From a checkpoint of a small class-conditioned image diffusion model.
Training: nadamw at rate 0.00085, 9600 steps, batches of 128.
Data: trained on microscope photos of single blood and bone marrow cells, 97085 training examples, 12.7 epochs.
Rows from block 5 of a small class-conditioned image diffusion model, named by matrix and row number. Rows with one number belong to one neuron. Each number is 128 + 32 x the weight over its row's rms, rounded and kept within 0 to 255. All counts start at 0. Numbers have three digits each.
After each neuron's rows are labels from the 100 images, of 14976 (inputs lightly noised), where the neuron reaches its largest size: "strongest on" is what is common among them. Only what is clearly more common there than usual is listed. The data: microscope photos of single blood and bone marrow cells.
# gate: MLP gate (model.blocks.5.mlp.gate.weight, 416x160), inputs 80-159
# fc1: MLP up (model.blocks.5.mlp.fc1.weight, 416x160), inputs 80-159
# fc2: MLP down (model.blocks.5.mlp.fc2.weight, 160x416, transposed), outputs 80-159

gate.249:106164132132238147132114130131082095138156075116144130102113142138194132156121127146138136139162100077164106118084088146147150138180099125109136144154145111154134168103126119130133144169156173184148090127156167146149189137156109128142111152
fc1.249:148139073075181141068014124060115118121124120147156091167186013156113126142084131128122176040149096098173214081160110171129063023121173163127113121141104111129126083128178076125113130150139112110093128188147125116196170139117123143127121115
fc2.249:130119182114078148148208133204143139125098138143197112127087219152128089130099125149149161168102148155115132207108138165151078054114057150130124134131144162139128087130149088090107132139139132153165114148174123164146139139099147076137147098
strongest on: cell type: segmented neutrophil

gate.189:128117097154180127121123177104133171117162140139117102129126137165154084162115147132140115176124135117064114160068107120134128089140167146190140186131135140158130165157165196141183158169150173165152148186187146184182133152161116208161144169
fc1.189:159130129116171095121164123075171214093060183131105157096082166109115113128135134120102111113131130145124091135097217147161065133089020110107106126120133129092129123124098129119158100126168062134088140129101101129094154123106085105174183145
fc2.189:129106145117074160131086000084135157143192053112117130135112135134076160119124119147096142128175128139118157133142097136137078101099219166242129086109125122154078152130114138124130112154165172145107160072140158085125132142108096114099170137
strongest on: smear: peripheral blood; cell type: lymphocyte

gate.234:191085157145118161141138154142142087089123109134143097071123115096132089155103153095133106079122104121152153113167077122124106138127169112091108134031131104059079071086095051152128110114101112126075128105127113076116094107129114153102131088
fc1.234:119171082146178188121101172153127112110152101138143146107097112106131129154127186139170168138111127083152138183135120094133139079098208109186146176108128116143146135116116117119141146135107138161149138146160196127109131173194157158197165120
fc2.234:132167007133128135091155111141103185090097142104096119075074129118128136106088168129129074161104138161142088146151122149177129183084134134172151119095083134145155126095090153070130151153119135181178238150116142102153163159181130081117104129
strongest on: cell type: segmented neutrophil; smear: peripheral blood

gate.104:112102093140201148178074135102117162137210112066114108130084110151092128116140154171131125167117114079115118128146145102150126080099137146113118166138143092128127155154145186157122143188155117092161090124130133145141169165141129130149100199
fc1.104:147117064089128144133129113142138134130128152098231159074151100150105096135129091129174125100173128104104126102171135139170142036119128051042086119090129144152080112123118118152133114148115136124132122171145136098122129154130171104082168171
fc2.104:095124160111158126080156075075120129114123150178215133129128154160167124124142137174109137090085182125094124123113148126191122048068239182163222064252144167132163125123130121117092100097159156093121118184136123169160146117129140148145132097
strongest on: smear: peripheral blood

gate.399:123027155132118128189053120120163146172108088126154111117129056154139145106150071141119140142156136114174138126153085219143080213144155067132078157120139131144113127126136092103130174126155131075119144114085101100174102124087098135116105144
fc1.399:113086125117061127109119125156161106202131126116121124140122127097153097179151135145149160107119155121205125139103083175128175175117086148154139129092093173148093087087113091096107138075092084119112117140116087079078078149092136118112127111
fc2.399:151071113162112190194112063116131092174147121100127127156149064115085154131144100085194102128166160103106128167110100121125130067041208091113116157069140201128071126134137160134134103124116159111117166138101140096127144134116095142166128095
strongest on: smear: peripheral blood

gate.383:135103103127207115127138101127072081114182131111090204145134125116131116135115152120150101089128159132133072140180133142120170099071193114016118148136124112129149120145096121139131119132140115161138103088134127038087077126082128124102150070
fc1.383:101117180108120145085137087095119104122212127175079179175122090187112149160112075140132085076110149135118168131173136116138133148155083136126068196117140076102084176121156105163095175145122131131110134113131133124131099112142146196129133111
fc2.383:105104132097176118156197173134155084140178127206119138198151090135130053163183150090177140187108099128111129124126178059109061067164143156059114139117153174110117112134137142172129111154134120095120035128135130200108169138143138128127131180
strongest on: cell type: segmented neutrophil; smear: peripheral blood

gate.207:149147137161153135160132103161124114125127124176127132142127149071133072083106072134159125091132123069087110104141161141188132124179144105119146120150109124158188159189129193068129094100143099111081095110091119153123126164080161105083067104
fc1.207:130160189093144149098124159123161105125173138163190121110123078135108129175083141171129100148132113121043056138118115117117055117147141069117114121113121092139101122097188081186118156156167128155110128159130119108124120124193116173134084114
fc2.207:154173156144103102149137142082108123121147173143122133146107082129135140035177119124149129203113144101116141121085134051151175162162145092144176092165101110125125155064120195132129130166104120130170126082129128134104154156222069169091146135
strongest on: smear: peripheral blood

gate.37:101127189159179137176110167170124076110188077133165145088154112157117087203117175170133069100197185093110118102143088061121112126172090124131113172113136073138069154097164121175111146166145146176152079126152164116142132116167116113154137154
fc1.37:125128149196126149067112088195119096048156148164192183088132138112113177120157126123131103084115143147145067120162086119034132160087160100121125137099130128131101161153104130091104126122145163130136122139155120105154162156159116071097092144
fc2.37:130140124184158140139169168138076125146161159158151119171134129077156119191192154086109112117135084128108129154134132169090121125113109147142182146153130105153141129098189167123079140089132189118139166102128117171168041109083124181128130183
strongest on: cell type: segmented neutrophil; smear: peripheral blood

gate.150:120160167160159099082168154140138121117130163145207140200126110150129178125118065164088153126151138114141140144148162108129067115113094119123094107087051093107100085105105117084056110094082066073094067091097074126085100094125114115097063085
fc1.150:207201189185197159214146102153131186112133124188087147068100188133069255171124106117159067149094169083137156103093098127096106141148151122128122138105167134128112119115123117138128094122124081154110111106143168148151067080105159119128133126
fc2.150:129207166123171150215123168136137125131132171112116098186135131074151218037156136111174134123128156096130130161147133120130131056059158158126149128142082104158120139052119120109143121082085144105156083179132095087128132078112171100117120125
strongest on: smear: peripheral blood

gate.211:125184106138082094110140127145109130090149109083187080122146133108161121152105134054150217139151118119191080079154165150144104118113123202127158105126125110116095123123070075154108119075116121133131112127104177141133164130176128158189135158
fc1.211:104145065157140117118081115183123089134133110045152016117114104083158090097159165105156185127167132098121112104163124138128091139071114231163123097114165124145121131131128167121125135068120127127132129125085102158108166133134167120159108163
fc2.211:135169190123255097171116129152115109145166120136188146090190106100084123127108112149173160130111155100108151231149147134140083110118130140117112146103130106134147127146097142118129177123129110159179182104104107111141110105107088120139090092
strongest on: cell type: segmented neutrophil; smear: peripheral blood

gate.123:128075134086150092102135137161114118169164127175055167087087096078108110114212135123111234127136081087128151169109113201127087089134153106097145131126103130123109116157119116117141143137149106143127104133138076108142190136131136122125116125
fc1.123:145172133089143119058121167126154168184121083122105064132162081131088065104107136135132146092127155109143152130150136143191144153145135153121150128117126119132108164158140111205125145134132165127124128156184177159183141131143154152150126171
fc2.123:143135158042150089155132097106098117075121156128111084129128166071155127140216163151133179141206084113112155126158198200134176140140117160136123131102147113175131125163128126147162139144128134168154121084162111165182129115140180123134113153
strongest on: smear: peripheral blood

gate.182:087056104068090118157109151161134073143148141143059153040134179077142255178141189097125125129090107136141091166114082156125127133093141075120136080114139134109142116086122110113148097121136110149138115072106117101113124068094102105130150086
fc1.182:084170087194229132136160133149124071100127142048190137148118089124144066131101125157169145148152128030133185094097126107055114102084132161164131160099094128209123131105131103114115136106102158063146117147154126119119141179128148149128143145
fc2.182:069080129121121117146151133081148171087149134135111128183152147082145050086145116133096108157153136124111108078113118068087208125104087156142080175098133128097116094111174137104112116127050102130148131138160115132090120196141148138144120126
strongest on: smear: peripheral blood

gate.64:159125133155110083127153097136129161103177162116120170114121169114110158180168120144077149122093146121189121100097073155136138127141129125106111054050067111157093127127113111092131096101085094090090086111145115090129123127129053040085100128
fc1.64:255127126128125156135144112121108124185128135134085132127130113130123039114113111135127169117139056122130096171114078126042085135141070090109176186129125144093114160129108114152128078170119105133151101126129160141124110128118119185156154103
fc2.64:154111100128183139121099161099145171175126142133166175132119131102128080106134130124132108135130123108098154138107125053206144137091073111135101196146155166155085164114129165136135109129082124131138082080157129138136096067127141132137164200
strongest on: smear: peripheral blood; cell type: eosinophil

gate.214:156158198135164156159127099160124109069103146129187139137044126110128128132091135104109121098183074089147094148143135119182101135188147139046086130141156125129103101119138086132120154140158135166095116157164106111134101080143124173132110154
fc1.214:168108127164126126127108141080093111114155154100068112107236107100163143099148159163122160114101117158137200093080102128063135101098083138228142120097085129112153134086154121090110074128064101067152153073033160162117140179089101114140120127
fc2.214:148141152133064124180132092147134137114143097123069078108043111136160135127133086173149145141102074181128101128150124142145074056142136118148123124144125140134062170100113170073130126121162103177111089148100102145097075130159138150104126125
strongest on: smear: peripheral blood; cell type: myeloblast

gate.273:123134042064153091195089157110137088235121148131105142117174095123103135152125131120152122104144062101144180156131121092133019141124187100114139168112118087156094106093139104112123119155145125094111106102157111113127136050099086143127128081
fc1.273:098159041091103049200101120108136065210149183081143121142119097111130124142104110141148155122128073042141149096161084086146109110090177102143112162126126122155130129123177111084157161152129118089149105164185096129165122126137132154160147142
fc2.273:127168121101124089097136150114135160063087135105120110103069162129110066097139115136133114118062161125119127073117128095090051140180102169137112085205168118146089171160146162132133171157078133146115116093143146153086151250203105103160128166
strongest on: smear: peripheral blood

gate.385:126161058123137117144077151126123082121130087087144154076094067121154098165167169064162063157184096095110120112129121084170145153089164149085114152079136083081104081085089088118135075126057074128117091118113087119114111078119091134128117135
fc1.385:107097125086127129142072132136117117181142073168153101130160133138115151111248176122088128093115121147149178125143129148120130125137125072134102080112077118127105115130080113110038074115145150097119113119131092090147107114113127114093128108
fc2.385:145116187149101128130122143133108147156095128117129136188111110109118135127129133127133159089130113146126132135134131129107149120129157137135125135054085138178098147121136094102124105085181179063107011158195116145146087124079139147160103078
strongest on: cell type: segmented neutrophil

gate.303:127121143042158128102115112121117130159108101149089152120113128075154206151091176042085161153087050073183130221084136157091126106102091140140135139119115149125120133110102107132127087106141152144125105106117120136168171134127143135158135111
fc1.303:192120120145135128126101062060101201109140087081127161255108086173127074120133119128158135108188147120105168011080115147156105172218125108097111134138146132095147140192111102136139178096133140100145156162129098122168175094129094128111087140
fc2.303:087128083138194112172089177152117138114134174162138151176087141189150245121149136084125084148080097149145125197138130129180143121117128115103160148137144135092110109105109146121141148163130166115135103134177154116178117128101171175126182115
strongest on: smear: peripheral blood

gate.36:122176152142166118167127184166099169143147064125184105111093162130082103120093153120084097095121114078126156151138132131087133142140092165113098141113125129151151155135149120140156139118144148198166172124106179153103129155140170148128139137
fc1.36:130143094135204125184127148092134125222141137134121126165197117135119114120126116181181119068069095167103201125131154136129127113163028096084128143126146113120134129135183097166153133123165109130105099128164135152143186077141129129142123131
fc2.36:116109141130122160140118053112119201096083147131144148126119103135149204144115136146127124118109106165179109139135112114148156104176207193161126129102083118086109194145169138117134134123152198112069129128153098095134095089091157132195119112
strongest on: smear: peripheral blood; cell type: lymphocyte

gate.143:153084138141172128119155124178172064139170094140134128072110154112113152206109136130118151108114115098199158122130096147135115092134158156148082098006084082130072076098110033129127123093115115126115111127141141071129088096147117134128128083
fc1.143:151094149110105086130102125086092068110085125111154134185136102123143078116101110080149085099221088146111096118108103060100076148154053089097142128147128126091128128147128118077107103115120072095126101116112095131105108106100086114086062096
fc2.143:113039217100154071167140084175105212138148107177116130130164114134136176118133063154090156111114137146133128125168155111125185132126170130128097106145123116125117179159143197163148133136161104092082086109166132142106135113169090190131144132
strongest on: cell type: segmented neutrophil

gate.221:077111117177067172120159103155116168196123116136064084146161115103117104182041104093123034102111127158080071119158134131109048134108109162065125155128125161122090134107173140155147082152109149121153131111128153144131104170149120110155131142
fc1.221:104113030093166141189075131123073132168142059144126060114116068116162196083195103122110181084160149130193098135114092157185186074162132131169139129134132128145098125143179114117131139101109124144155097165107190137092103107122116151104148116
fc2.221:163129147131052135157154111137158095114146076116149157108148144065088130163191131183124151087145131113080174130136144164110133074155149129176116094175133085127176114185112102209088063138123106163130064104081099112102139113146141149131125149
strongest on: smear: peripheral blood; cell type: segmented neutrophil

gate.97:102128083149185191123088134176225122127094080112135151131110140201068130166195177118145113172161140117122217149133126109160042135095185144190137104090136132124126082124140087143130106123120128135166147097107089132138109079112151139153099106
fc1.97:142099152061127082111171139133100132229163142147043109130120181117151194114140128195075107102092109146119064092128137123153146165140091098087140164151149105138127180142153138127124151191112139150129136127141150144115167115131119120152127120
fc2.97:063153168116074127130204129125147130114143128144077103218202117153165067151172081152106170106129086136122096127126118120225150131126115082066119147164134132149120063142102071104101083173144091140118098157097094131127165152128160153128168140
strongest on: cell type: segmented neutrophil

gate.302:109158105128103157143146116108118139200124147074117126167186116132203070083136133188138108052149188156158125089153047115143204134131119129137121116099121133114136107062140148140188161127078113109146087122118133114068117136125081110137136092
fc1.302:077074129129081146104148074136088134189107162190120153094145197146062176089097112164114126112107130161122147114098172131071099100103142199128115147136094142098172173132111148074126142110190139119110112138126089125175146139116133060085115121
fc2.302:093089103077030105157111113181123093196098118174124126097163189156105154181169124076144120100099124149127151093142090115091126083220128162104075143105112122110144096127189157146114160095137132106120078156123094078106128127106143076137101100
strongest on: cell type: segmented neutrophil

gate.110:201063204153166075134118127165116113121170170103106165113142071129155155143191209240122139135138216129175134099071107142110188140080131088142108138117119144180129115105146128069121180160138106115116136163129134116133117130125140108119099114
fc1.110:130000136108194116125070187123113084132121158111131101122124135070030075114106151095138129140130091122092139127148088111162184114166081166170123126143156088134106112114155078142137116174113141107169146095097123149118157126127114122136128159
fc2.110:004192156125040144131156129075112088073101152120084143101133111090097122142145088200140132120126081118115144140172147145110182191024121141193081134124120141161104102107170075119057146126166153137119203118111089144106101121156155155128127114
strongest on: smear: peripheral blood

gate.206:149057093123162082215105195158141126081132110086131082095122115106134102132099189121174150147117080138103040116107163138046065106154110164077153166095137139133134177126169180193117126185163174142085121127142135103130157112126114121115147183
fc1.206:137134102172144131159109150154183207110155027144112077123182117103130088122105129128123121151146141133103093113143124138178134186119094130118128193153188103131052144126166146162078164136144129130113135112119170163150191158141143124129088178
fc2.206:117174150097177119048128074137106152143114088064139121085107184122124118130113134098144127139137139121191068134199091123057101136135175128098105121127109165148125207128142136150151149066132088122121037154114134071121062131102146044149128099
strongest on: cell type: segmented neutrophil; smear: peripheral blood

gate.334:100092087137038114076185154109170106052162095147135153137158144148143157141163138154104085077121159136175117038105129127130097125143117098095088133098141118087115079127148106115078100070113116119099116107098100094112098110100109084114093036
fc1.334:094029114074156151103102120203122076157123128145109098069122138005137155121101140125104138145107088106145133167141107082232060092098033131101089128130108120162128163104101147129086133150130126120098096122076161106126108191143128143119114139
fc2.334:041062121171098117109089123159159177081116084136172128157093084187137111144121154147162129155138118167154136176093100177019162188112115115111118138118114095074057126129125129125101137153158135111105074078103121123119127195124130151149118167
strongest on: smear: peripheral blood

gate.55:080077166166167111168073138206171130047120135134093119076192053077143139175152170103081104139100134114101112162104113162171077140109195063090140134086115130140083116167158114084095107157127138100118127117153099111179129118131144105094115094
fc1.55:130179120141067115132140101097181093120082127095103149160133159184127134088186101133152147162139165115123093124145121138099112127134167193200068131065094138123177087176122129123147097122172130152121160151137093126120115137112107118111124106
fc2.55:123182154101198111146085167098127093052135182078204131198183095117115171104145165109131120067090151128097075172127076111130138117132141100180179137053199091149118145116102142161166154142125167121128136111128173133108128166096124128120144133
strongest on: smear: peripheral blood

gate.169:113124102142159137192089124172132071118163109119102166129192171137096064162147134168111141128115155142156123104117095144131098096166143220181143152073066131105110101050113108106054118135087081096129119145127145076109115166127141108117091083
fc1.169:128119165076127112088123127130156140057127145165166119098078082120098184183135131033171162137125053137132129082123112180101027133153177130128127091093123069110122099141085108166142161144161115156114095092121118123129164114161114140112152160
fc2.169:123120075133099141113095114143141148073185118129080189107147144132141141089154129172150092128148190071128074115109112101150238123091169185140192103036067027156075126107127169127183159116092145084128210130149111094131103126072190116140101117
strongest on: cell type: segmented neutrophil

gate.139:122115095085137177135149143138135086166090106129139121113118130143140105138047151143169102142130100130124133177109109126112133149184089156125072198047103117087076108094089050163098099154142129130102109135073103126105072142132117179109131084
fc1.139:179131134146061127129147054202110151167203066128093119112122152144157216127115133090119138181110169081125104083128126137230195126069128170154131136102066124130137155120138173133148136173133149125129151109115127118144130117122132020087101119
fc2.139:129083138129104099164131111167105152124089095137160068129105136106085173156094091121043127161086168146129142073120143129034061087170125120074105064138123113114164117150134089101141108165131109118121154131148126126103165101145074047100094167
strongest on: cell type: segmented neutrophil

gate.142:138076109124104135155139098127127100116128135083121189129169073125169091150089075138185156114159116110083201089138127147130087123147118110131130120127176144152109147128091111100153120092114082107125123131126138118152080122124204170130127114
fc1.142:100162131108105162153070116092083112114142127101143137137136095165125113118072117144180176090162124145071154138169139087149144119067109167152141118162148155130142167074093110120144125113109065106113136139148144115132083129103179165145148126
fc2.142:187171069062238141174137134106118113134150124109082135139173114136149118128185092090161135145135114167159077085125098118137111133145124129136150162133120175085145192125128142112187130137149068112134131112121120127126193180121163104152133126
strongest on: cell type: segmented neutrophil; smear: peripheral blood

gate.222:101133141128245101148101166180127078088136112126210097123125146171144139157046180144168114169171132121096079123146085101159162114139101132156110175157138117141125153140125121164157168173160163184156135139139171124172157170132148159139149162
fc1.222:099064133129143057125114120147124116102191135073137168166134161108127105100104118137189239139136087142112065089120140211145179129121127181156188138191176095139113123099093133130145145131194068117120082154096125093113146181108143107128094179
fc2.222:154131137128138028146134201112146124124150132089138097180141128116058158140098084072110209092129177090129147158113101170090138132124119115129085127055150128148145127131103106144089125158136114137181128075127120130148087133120134114109131095
strongest on: cell type: segmented neutrophil; smear: peripheral blood

gate.71:085120149134112129121137153141092095064128255094130183113130143129145064173134140181193119147123166091121092127151143116240152144124163129138086101137146127183122092101161121104144113130106103110114121126123113148102123075168168092127093138
fc1.71:130138103133083147153076106115151094062102056108120125127116114092132204097083141092077100133090118147128115100084085149118079167099114121071119114114137139105184126162106134182122110129117180101130124132111078055164129198073111137129083162
fc2.71:060209135148035118125180165127088158082136154137164072160166078127161179075161136041096122100158143137154085135142137081120099132117189149131110171136128128057118153125119129118148121192125176097098105099129208155147112159139111122141157131
strongest on: smear: peripheral blood

gate.314:093154072204119155163222122127135140117052187147127128149159083156122125135113130126165147109149180176111131080114143144109148091141148145186185136162101134130152138163132152160134171113160167091175188152120135147086121178156150147123219172
fc1.314:143242022134063112103141117141141157060165127108090127109152126107096142083125108116103136164114121078125115151130159204040168168159192125080163145132109121116077126149109114167104139175160174125152128104100168109131141134142127119119127129
fc2.314:080060207064131103150176165111154113185101163155095129160126117126106096146086162103133125109122125138140205086157187161079247184149094154044071105148155172143140122109094148180166102161138128119144156133132116156143148123128151140119114140
strongest on: smear: peripheral blood

gate.200:074092112082172111182155163158130194094092109104093112130126125135170128140116222113145081121101185157095035160143132098193196223165124075119153132203127126147151149117126114108133138088127150122138083108176088172153091125072137096129143145
fc1.200:149126023134138077186095119117127108158123122119144120167158145152148134138143133141123164124132126124119128139172153079132121094141183212171176109142154125166169145167168168140181222186183105162161146114175144173143163119134112157173131141
fc2.200:154149168085145104121118155128136133133065140154078161122116141127122153141115091115122074123125124126167122090124102111127184177187086155152081102092079126141105137109119122081159136125122126135132169154154131108148115169125109124129132138
strongest on: smear: peripheral blood