Weights of a small class-conditioned image diffusion model: 5.21M parameters, layers 10.
Rows from block 3 of a small class-conditioned image diffusion model, named by matrix and row number. Rows with one number belong to one neuron. Each number is 500 + 50 x the weight over its row's rms, rounded and kept within 0 to 999. All counts start at 0. Numbers have three digits each.
After each neuron's rows are labels from the 100 images, of 14976 (inputs lightly noised), where the neuron reaches its largest size: "strongest on" is what is common among them; "colour at peak" is the nearest of a few named colours to the mean colour under the peak. Only what is clearly more common there than usual is listed. The data: microscope photos of single blood and bone marrow cells.
# gate: MLP gate (model.blocks.3.mlp.gate.weight, 416x160), inputs 0-39
# fc1: MLP up (model.blocks.3.mlp.fc1.weight, 416x160), inputs 0-39
# fc2: MLP down (model.blocks.3.mlp.fc2.weight, 160x416, transposed), outputs 0-39

gate.48:501517499487497483515533504451414501523558496546577553426520546377478446498503497528446398568473496547541533573499453499
fc1.48:546485518455612480404524439510577501465451528445418415567494431626508481503504487414488570334534424444457460500501553548
fc2.48:430622496520485532532461535512565499551407472467613510411478458485461503497503477596492534521545485488491413456593535531
strongest on: cell type: lymphocyte
colour at peak: pink

gate.279:550464508507484505534487501528409488483405609562489523522501503416576412537505491526555508495526459507489373488475429511
fc1.279:497523401385439589502559638502494498506558604535441563499571556448530437512397490564500354563472503519475493453502414580
fc2.279:500554449526494512535543498500421447502507567533540444463501458465500445424474529518454473487477566472517574481605414426
strongest on: cell type: lymphocyte
colour at peak: pink

gate.311:536471527484564477393613550497467475566475568606520523493512535552513504464411512473384489544508474528494496541461568522
fc1.311:420589448500585459613406411394477498569504545479490509517537490461502402578543500483564498454502530494443502468582468521
fc2.311:533444451475460467565524477483472526497530452536548511412454385533538422548499515420480511615512496507572485529551553469
strongest on: cell type: lymphocyte
colour at peak: pink

gate.357:509518409424442540487514506387450488527496481520500582570484389499531536503621471588370499505508627528461413572410481499
fc1.357:446504545533539411433454507528445578478471608554587374489546613550476470486422515418617478531493328471530517479577539479
fc2.357:552483531510544531491503491486543425498601534457533483505480460439569423565535507449523566532446565501549488540513388564
strongest on: cell type: segmented neutrophil
colour at peak: pink

gate.42:478488544501480526489518510520432521526496498493475509485462542511374476465426532555553562546459457588495437504493365415
fc1.42:505410524412521594529557416507439520569544522537527509471514489427442513490495493395535537499499532554487463519515421444
fc2.42:511552495482494469551545475505516396537555521430516456559493522469501532404458539476512520451426495522483475512545436514
strongest on: cell type: lymphocyte
colour at peak: pink

gate.40:405579579373502461457506499613617552533447503487562602521483551454452595558459488495515488523470539491470549513471529485
fc1.40:385428544521499423417506508535438485449479506541501591443528501414596505556434515462372465588483477501509507535542470553
fc2.40:571497514496485505482498504483558543501432516459485544398420523498501450521551499551611444502491500487468500517542489505
strongest on: cell type: segmented neutrophil; smear: peripheral blood
colour at peak: purple

gate.139:461482442481528467449529496395466504492438632483449505518472521493532547419489515473422516449442614559493477447511445542
fc1.139:535581454508544431477440403481504503445527524514499499459460513439520365512620469429642556459538460538592481498514502536
fc2.139:522560496474447565508481529585548451498500615427524507519476519444482503507528446449503515484433504500444458556554576492
strongest on: cell type: segmented neutrophil
colour at peak: purple

gate.387:498436499500601554502463479502549410501497536501413540451656453458540633506573524555533522471519579514462445431474431517
fc1.387:570424523502580594480498480519504369523513528526512439471524492524468570468497488487423573509514521477483500486480555461
fc2.387:542548548453511534523422487530447477551461550582440533458501452560493500452474429512374503533629448499564525374512385502
strongest on: cell type: segmented neutrophil
colour at peak: purple

gate.174:544531501568439466473537503500488494429520382509537413458507462483496547527530499430548507524589527568594539499536535536
fc1.174:519505498526466536500553505512459561378532392456444436440531549482537415563545499482507452497491561500527500527511544507
fc2.174:516446580503398514523519464468533429533474612445562529483479491507469490509454494503499497515517558563520489494539531425
strongest on: smear: peripheral blood
colour at peak: pink

gate.176:540455575498465462471557544493494435511469467555550598432525481522505532550410485568591468456535575535497572501499452454
fc1.176:537538487487494489484470523430496497503483497561541447501540550525454437493499499526381612522464458464663576612466579447
fc2.176:529453486492449499506495562496456425502466445481474482527440470587520521574380493507498505602384502492512500490509501495
strongest on: cell type: erythroblast
colour at peak: blue

gate.173:475443569568529503496533451558503514552532420556566486445455498497522489471500472472473462483500546574433499508452509470
fc1.173:503537418598490501466549494405494490524519523516546559473485495533376462473473510472484513494510468418495508462518495338
fc2.173:463442460546455519476500488475450495448473538444588472471525513492524436486495512398490531431524488493431511484549557635
strongest on: cell type: plasma cell
colour at peak: blue

gate.280:476487528603556499432497470509536412602522440548555525486436547517521559452410399576534581558487498477523504517491485461
fc1.280:470508470546458423468555619455609493604512525543538614581513483572479560500480527425495501435507415462543550474590551438
fc2.280:561440490462445494512525525472520542507550431491438443520515538476438634453473557434439505493590565535431513505513489582
strongest on: smear: peripheral blood
colour at peak: purple

gate.148:532503447508537518523512479500429419552455478547603589549438468513458347469552456457511524557574467445412461503522514403
fc1.148:400503464488501491589457498466489508507539525433497499458565633485496544557494500564492496558441496597485519541479375587
fc2.148:555586577499494530489448563554540403491505516482463422523496583510500577474578511558502547406457413489551505517502459325
strongest on: cell type: artefact
colour at peak: purple

gate.46:503544500515516453452508456514544426510481463456455522712387530570450489482504579479513587491524501467564591487492540531
fc1.46:496418471508489516510439413495568454450516357460422499401459606406529496617559506501380441507540460553520467507355473462
fc2.46:523476523481382478478566463477535443497473455418548439348413458614533482536550467483497393556496477547554557481489515568
strongest on: smear: peripheral blood
colour at peak: purple

gate.365:477429518557490462539540512488593464521567445567510532643534534450524623456482599452464498379401498478509531432460490477
fc1.365:497530466498567523556514501578642463480501500519518471568554534428521556535474503518522524425470514429508506513474395512
fc2.365:472548482500507463476592434542514550495440486500508500417523509538591525514491507454520468496595446511501362499548433503
strongest on: cell type: segmented neutrophil
colour at peak: purple

gate.328:568471471520529514458677499455517458464431481564545409428538423599478493446500567490411540536504459481545532495497520503
fc1.328:457506577423479488518485536475482468524445573470417545542531554499547503677479514579508477368440444462509506429430430490
fc2.328:567470546435527450519472499596456400507514435551377657561479550559487477540449460487429437505523528473459558482406429559
strongest on: cell type: lymphocyte
colour at peak: pink

gate.319:499418549442510438520488579498539503493428507572324429528499529508493558475504462461438489522543448552515447548463549503
fc1.319:502466438481545500394381541551534500473502571457484448506511496507488425540557486525539597450494483370479478471437456509
fc2.319:424537500449569441497442411387381532461499534500525539500490494499493471516591602492342519453596493502483438447492607500
strongest on: cell type: segmented neutrophil
colour at peak: purple

gate.31:541399643554462497427509494459367454557480485495494523458503531507492581536420454497461517509543483457526597504544515515
fc1.31:502452470509497484456381468437539505508512568509478434517528480444522591518513564523575517496469613550451513437515481539
fc2.31:497512412503472500556508476515499490509505498457413493521465479560503546400416462463502466487464527501519591627412543536
strongest on: cell type: lymphocyte
colour at peak: pink

gate.413:464515519500486411507531468502518449513459602429479528507469514489503578481509517532421362466410554535483465518483464474
fc1.413:492488517493435456548507429528502454489461521464486534526430511539460555499616522441466405492496551531495474534574500515
fc2.413:503523495481498514308535489563445483518536512457542527469488448515349478476469504493544623538443512494491501450500489470
strongest on: cell type: segmented neutrophil
colour at peak: pink

gate.6:499553489506486427416513450500560486461463578498448440587406507552593539567488521442568528383473556514559540447416590510
fc1.6:494468435498498553434430353468493500455522531505578434457564452489515483493557425398399545462596451485526412540487470442
fc2.6:478469456488527530538532507455570491545500506438605531492340482434580493532505484514566498508533446651461513505586391510
strongest on: cell type: lymphocyte
colour at peak: purple

gate.383:550498561493492436524512448522437427458504570503452510491592522465554402543472490495534572461458365593364470475425462439
fc1.383:432440499496487557498514465507373494444498462527505475393532511427532499459493432459415407535467475635441413505499491417
fc2.383:409487531420514495456502532531623554532446598473511487472486479511422544539553500566479507543496476463549495448521503423
strongest on: cell type: lymphocyte
colour at peak: purple

gate.157:454541457538502535452510339604551475503493418478536538531477636469472434522493468566521471501475530607520501514477521525
fc1.157:498390451521449502516453501486583517418513500414453566527473499507574492449489506591517466446489562588499567511458475473
fc2.157:520496561543550503498518542500487448556533508456511478519470490400501445462572481496501470434520486511456485502521484427
strongest on: cell type: segmented neutrophil
colour at peak: purple; blue

gate.20:464512538625479446492552559502557515494434490472496520448572533537549518565580518469495511457498486486500490521579564470
fc1.20:493503470459520443501570492528424545396482559456490385486539486527512460411479522431564524501425459489475498484538375517
fc2.20:586542503487500408508482506470542474527499481548497496475379490381511506528435550503497503445498579525509591496526595452
strongest on: smear: peripheral blood
colour at peak: pink

gate.307:440525491502538531418480517506468564487408565422604487604443422467486588480463560516582547545528610507603483419513475442
fc1.307:473453555476446485490497514482462445591600468603419531440543592580518496539557410457425481513558452492438553597484547556
fc2.307:423545520508543513533498457489513546535575447422441514426451567494522408513428451512594408490451439459577485576503553525
strongest on: cell type: lymphocyte
colour at peak: pink

gate.360:563498482506540436445561504500489468485486537534509485554520416603510524358447562470549607517444523520448540485503483507
fc1.360:463543502458371633508404496490487531524550473514499514434506547418596571505477462508470363537517534583499455491531462497
fc2.360:542504599501552535505416412443510466505478444531535549518505591572435581614474456527524414492507526455445500455494502500
strongest on: cell type: lymphocyte
colour at peak: pink

gate.292:486522553501476514535478463433497565510544537576524425536495549463533506405411492492489531547457508538503462548538484501
fc1.292:508446504495467510502433531531500550452497487504504437421550487447529505445628491456401497532547546552552485495532564392
fc2.292:519442516591444480603527528494484511554526567500498583495522508455498460494520517462498510490521507580455436501495518438
strongest on: cell type: lymphocyte; smear: peripheral blood
colour at peak: pink

gate.301:539586548478495442453542514514467460498513539567515627485434554564573439618420550480579537554515588401515568473589480522
fc1.301:505510429499496561522437499460483545565536507524581330451509450510435440444562499441505489606584417459610511528541599514
fc2.301:492516502499480498480519466505499475474453552550500440502521528518447388504495487544537489490416514506583479458470498476
strongest on: cell type: segmented neutrophil
colour at peak: purple

gate.202:517505346520514545542511363472537390485456525407526566486505501383532406537536542521575495493529525570526511456449507481
fc1.202:551440544482527574550507516516518393442470489415514512443501412389498467560619537622555419461467578512415411448432504527
fc2.202:512494440524520471538491522441475533518539538516506433625603551393588545578449542535543532496488482491481471503618530520
strongest on: cell type: erythroblast
colour at peak: blue; black

gate.335:498505554492517520425584564467522516535566391489578525456536503555491489534370543524369448554505557525473545545618499549
fc1.335:483483432499499502468282454516569481475538509469520416568381538507486514496616518500494581454539508561504481555451521472
fc2.335:545479442512485474494566477483494507486518607529486412484527516505494515531452566431539502545470545527503511559469482532
strongest on: cell type: lymphocyte
colour at peak: grey

gate.111:492539476506510470465543500479526448479500556432470502537494583488517542649542434567467438420532424455442587501448498526
fc1.111:533472512498491500468506502504497462437587527312478440488523480495544548482464434529444372482416547510519510504493455502
fc2.111:508488471472448453502472575502464554507492507555491467408461404473378506522607571522554472555435595620483519442482451466
strongest on: cell type: segmented neutrophil; smear: peripheral blood
colour at peak: purple